{"encoder_patch_size": [4, 4], "optimizer": "nadamw", "lr": 0.0021}
Rows from block 2 of the encoder of a small masked image model, named by matrix and row number. Rows with one number belong to one neuron. Each number is 128 + 24 x the weight over its row's rms, rounded and kept within 0 to 255. All counts start at 0. Numbers have three digits each.
After each neuron's rows are labels from the 100 images, of 14976, where the neuron reaches its highest value: "responds to" is what is common among them; "peak at" is the part of the image that holds the peak. Only what is clearly more common there than usual is listed. The data: telescope images of galaxies (Galaxy Zoo DECaLS).
# fc1: MLP up (encoder.blocks.2.mlp.fc1.weight, 384x192), inputs 0-95
# fc2: MLP down (encoder.blocks.2.mlp.fc2.weight, 192x384, transposed), outputs 0-95

fc1.188:099113102132152151114122120096164134135188127190094133137122116134150097090118143127132147103118088124131143143091125154157089128115112140123123138114137157143132158147147100137113134144107105101170154136129145125133100139123164140097120102164103146173132120124158155169109126143139095155
fc2.188:148122078137151185132102139137107147145132121128101095120130172097082136127139125150114197119114077142112114118168128146143157171122125127159152141133109148142117129167125158109160106148106113163130077101088091164129127141144130130120099110142101146134158107117168128146187117136172131113
responds to: edge-on disk: yes; roundness: cigar-shaped
peak at: centre

fc1.95:064095095110119125121088151073141104155161087202094144140135078136111128086110168124135172112125101112103142142111109122097111107109095133090108129130170120138095140118094120123084172152105112146158151159116166135167102129126152131089137104138140156134111136138174147172098138130139119116
fc2.95:117137108114096159128130146155157179098110099140098159142127151100112127137106107113152137139137149179102134081110140158144122094130104155122130143153137098114116168131143099123114140143152134119161121187099095111139178137133126134104079162123100131105102135138156137125127134074077148125
responds to: edge-on disk: yes; roundness: cigar-shaped
peak at: centre

fc1.337:088101085110126144128145143111150137177148093165121183187138114118148120091119119140132148107115133128154141136107122138103139113112120143138116163143116158141127155127122052122126133150098108126146129127133112135135118152141191077102136109116076121150116114127170132149129131120142114130
fc2.337:107127064108096144128094120110160161140148128164091098113166177134116114158148096118117168110147099132093129075132131157165123154125146131166146162145118155188158175141133142125145110142107113102129112146120110144102121096132097144140146130147147139169131160130142145155149150089107126143
responds to: roundness: cigar-shaped; edge-on disk: yes
peak at: centre

fc1.344:117131077120097145145165106161137164150138104121114166151127162084152145106175123137124121131114098155153153115142133104121165066108128085124083127143108172142116128131137118155108151126117139091154119145114148150115126151167160110150166149124077120148098101142127165152074137112128108102
fc2.344:096132127138116159128155131148088117158140131136145099128129130144115108107128105109110118174095123119112127153113122075119152172114091063143109113136155122132125144129111131144183131134148104136068129151136127138110115115125121181145113103094175153124138187138072110168113125185149141104
responds to: shape: featured or disk; edge-on disk: no; spiral arms: yes
peak at: centre

fc1.207:163110129126096095110106149109149098119143121157119117139129157166114136128135141132130106126097095107116121146154113068123117137108093149127113131136163104144100127112077134152134167155112114112152114112123152148128080118139115150098203087143174116144146139128111165148061154141102143114
fc2.207:164137127130127134138101126116144167113147122150088166155186159136105138126120104141121148080167124160149138072102117136153114077135179145114123139150144183125139148136135108127089165120187134123136141152111071123156130090142130089099144159144100128123115173160128127162152129078100104160
responds to: edge-on disk: no; spiral arms: yes; bulge size: small
peak at: centre

fc1.265:097132101126132155104123126143151102137163117138119139115107145129166178134150132173118170143154150177121175133135156185136163122131156123113156175130105115149141116138112114079135123113125137125141129115129099079118125114130068093131121143130130097131143115118118133124119110113124087145
fc2.265:135108131133175159108129109118119161104134138144097095107117170166115083164098166085109172175165131161096104116084118129115123111108137079127102125103141136144174118146136163119137136154160122140128115146121125121179109141149139133160102145149099112112193130136107131128096124149120138143
responds to: roundness: round
peak at: bottom left; top left

fc1.335:088115098148146112152119075117147111135128093168146172134157104122107157122145159121152119084118127111136146123109133134106099099104151133115122122130138080157131102131150112113094114102104117105171151161121139152110119196172178136142137142120113088132113111121143161152095105079122128118
fc2.335:121143154100138093108125158114125069138120147138178120108121111171158161147109116081122090160139139133140128126091123149110111180146126166124150135126135081137146114111096124134152128130081118150137084112165160141139142105122112130123131097091183110120126154122107088140128123165173137126
responds to: shape: star or artifact
peak at: centre

fc1.70:152135124140117088119096110112179106129124120143144170126120058111124129151169152149143113123104148137162148157142131154135137101123178140188137132143112164144129119134117121133111105098124117101140114132126066132102112132114108125126163071127119107128136092121143142103120135069066096137
fc2.70:113129120129113137136135100143119145139138134113142096109130077103166143118159146110139113151138090127145151144138141150128174182125097117169139120137144128216153129126167106131113075140100136122179158133122144123087145123109148130151099129105123122113099095116114089082117112139128123113
responds to: edge-on disk: no
peak at: top centre

fc1.72:141129118119124128142127089075120166130152118128113150131167166132192093186126177113125095144150099135131131059128132106117131129109176117147115129141123151143137167099100100137119154164121156087184107126111149155077129150121150135124113128090082115146143135143155137086096161158102093107
fc2.72:137117119113084120129143066118119162157106079124106099144145199168167086121099136089127168141155080117134149108175134130139138116131118166099127140153129186139141148109145094134114133171143105114117117114112151164086145166117131106106085159127131139130142138146128127099127120121116159112
responds to: spiral arms: yes
peak at: centre

fc1.251:129159168151127099115115104153121153097104155147112125139150117135146137096131133116164171143130109135125171075088146137128107116135144123086145097130181143160162120117142133116086133080121126119094159190104143107130135157139128145104074172115100131120113138114158133153134100117154132128
fc2.251:127113116108142109093083163099154132164127111188103131123125126098104145134106145150167098089106152116133128136137158102106090099150120118108100111140118140117092094137101099116119114142151100121126121168110113125137101136103143157148116067129141103152122117106128061131144147091135128113
responds to: edge-on disk: no
peak at: top right

fc1.367:175124100127120107122138129123121102137147136187113128126132141106094120135114115158122141146111150129109104161151118100096108145118132118149086110185114161126137121158074133138161120155085103099134125109114098123149134124117123138101127061142164106139099106149146145165127177151113151153
fc2.367:115146143137132111146162122148112063097128156079155135115086096129122163125148128107099120104114109117092136123104115109140117121126125128104143132109151110064130118137141132139091135091145168151084136142134173109148142100154129138154130156102127165116126161125125125206090104143163119129
responds to: edge-on disk: no; spiral arms: yes
peak at: centre

fc1.249:144114104129154125102132129142110142138151153182094141122176167135116118131122122123123128121130120110121121132159125133109105169121185069110119107145126150135139156158122149106150133140071099110141126108105122079147083149097087089119127128128131104172119074135123133152126135143114146149
fc2.249:140133127144110119142174136105120095095116170100131115126096093131119145098121105110107123116100108106097107136102105083117133115125128120102136113139145108104108148107108149130109145119149162128104107121128102151108124074150148123134188132101135177152112154152161108137121128153186141131
responds to: spiral arms: yes
peak at: top left

fc1.30:086118091116102121102124124191122128176141147122124139144103109114128088100163091149135153096131162114151140122130140127118106151139100152199149153124143157141137191152121100077159144101102127149121101150136124065106116086113090073139153084159130131120146149119126116132148147080127138134
fc2.30:142125133120113092132135096141106100104150103099116149101164103135173132152124154104142148128136122136096136116134146161127147130125149085144176130155154043148094096105106131080102108141089153143122157118106096145109134143115085095136160112124176128154150137114138115107120141122095103140
responds to: roundness: round
peak at: top centre

fc1.64:123111164119100116112104125121118098168157118130148113090095121127100141129124135152125113131129152115131138168117133118113119144139115126194140145137159133133111164162120151116151131137104128158105090119153116096142088103116051148130124057125139094097137116125131122103131119104119154106
fc2.64:128144158141127146131180151124121109093131133125181183127107121148147105114124111099108130159098094122104144142159115134111147141118107116081122124118133125067154151101136148142105154094144116122074150132142139097079124105144147125153171156098132164131121159129064113177095138146121113123
responds to: edge-on disk: yes
peak at: centre

fc1.39:130118129091102083092109074138090119131132151129102111126159127126146132179120118155124091115110165135098131115111150142152150135160155095158138161194155167134100158143103090072127143119125105130119105168127075094122121086130090159132124129131134106155159185116136107154167159127105118126
fc2.39:141134117153155142139121149118132102091162116110109143125144130127112107092120100130129189098133103152140096158178112130146150145130118139165157155101113130137137165138121148121166129112167165169143103071128146119171124154124137081171134122153112118148146125109142145129119150139115099168
responds to: roundness: round
peak at: top right

fc1.240:156104146111139120090142130138119142139143122151123106124094098089116063080135110143114172103086101155143138137127131144139115126131097098133089089127155189139151176157170130116105102104103134119122145109146155107147079144127114138123134128185104147159062077138137127128135123123158136157
fc2.240:152113093093116114099146140123133140094135162122130141167136174109152139103092112118129154104159114131113112129151133120153127138147158161076148130161152093129079123134117089112149168149152140184082151101122120138139117170124147087147092145130130113157107116142144103116135157146139119174
responds to: shape: star or artifact
peak at: top centre

fc1.96:171140137138143146146154096123149160134144091169109121117128151126121103116133104132108083159142115125148136141124125153119164084113155095080117117146106140140134124133130140161101107136088128064153159133134090149100113166140175081102147158124087153146085099136132141083120129127126117145
fc2.96:093142126135124046129118163133141131138119114133137101080157106143141128131161124090119134117115110114114101082146135094144050180115111172167124124105128122111151128124145125147162127128132094145116132162150112146120139132102094139152121107106193172110124200138144141156129125152118129147
responds to: shape: featured or disk; edge-on disk: no
peak at: centre

fc1.254:055106071116128160149107154109141105147132083146109134154138126116123165080120147142141124110111109109116120110142136087119123064121114151124107141102121099131078138145101085122121161147094110141177152172129135148166119122160199105107152145156106115138121148118160141152126147117143123106
fc2.254:144109086099098115124129079142161155154106118125132103149149146126147139137167138122120188122164090151111137112175139147145160180125164134161165146170143129144146119113153121099120079161131137100107109119115149161107153170126122109131146152147132128142129096127144119114148116110105116148
responds to: roundness: cigar-shaped; edge-on disk: yes
peak at: centre

fc1.383:155108147119133135136110066100102127137135132141145094132128117153111112120102122111112100091100098128119107152096115136140116113112153080097111124149132110130132147126111101123112178116109133122149137133135120150111130183146165187103073157085106102145149099129120140181146124128144130169
fc2.383:151131138131152158146066087134122158117151118127127097090111075127121105135110116134153074066121150158135111153117138151166100095154129085173133125144126074107108146126144121116112126129121142149113142124113137145124143139124074157112103113127167104147137101107104127152118105078112115112
responds to: spiral winding: tight
peak at: centre

fc1.230:180114137135087119118122101117107093139142096156110110102175144117089093108111129132124143149120147131130110171133122146119148098162137126124081114169121170133138114154098112136147153147084125115165146161127124109182113169120107142061102132130150101128150147144092170122128145135124146164
fc2.230:135140133109138090126161166130107069116147144092149167130105108130114105113127083097114098119103125130093161101084127082120091149094124151149120123128124110105131122129139150142111164123106135123109116158143152137123158098154146141153134142089176172120124148135169140191160108169166117126
responds to: edge-on disk: no; spiral arms: yes; bulge size: small
peak at: centre

fc1.124:114091133131103165099139171099136160128136084173109119143121107116105111069118128132118189111120113148138127150135121159122142099100104153080079114121140157132127144145149092112086145145117117140181156123126143142157109182131131107066102124148102118114107128138146156123119129117138131208
fc2.124:123158118116105104117148171112109107103137124116132164135158175117102138181123136067141179138137155159084110086137137120146151136120140144134183135140164102162128128107094108117127145159129094138172125142114104156140129116160107144095140141109161164136113155103176143146137151163080163174
responds to: edge-on disk: yes; roundness: cigar-shaped
peak at: centre

fc1.66:175090125128117119120121139120123105144144087176105119127154091129111111098100134136141156111107137118118139165117125117105089141112113143122065094157135149128135130154104109122108170143093093092227138162118125131185109164124155146059138137114153149123154145137126165159122109139127158155
fc2.66:134116113136165126143122147141116065096117177107122160109156108157117159143116068151120113114158167127114113131114105129104120154120171139110125097147124055112119106133109156115140128115096139122113148145123179171128150095133150123125111128124206175135119143133132137132152113168160163139
responds to: edge-on disk: no; spiral arms: yes; bulge size: small
peak at: centre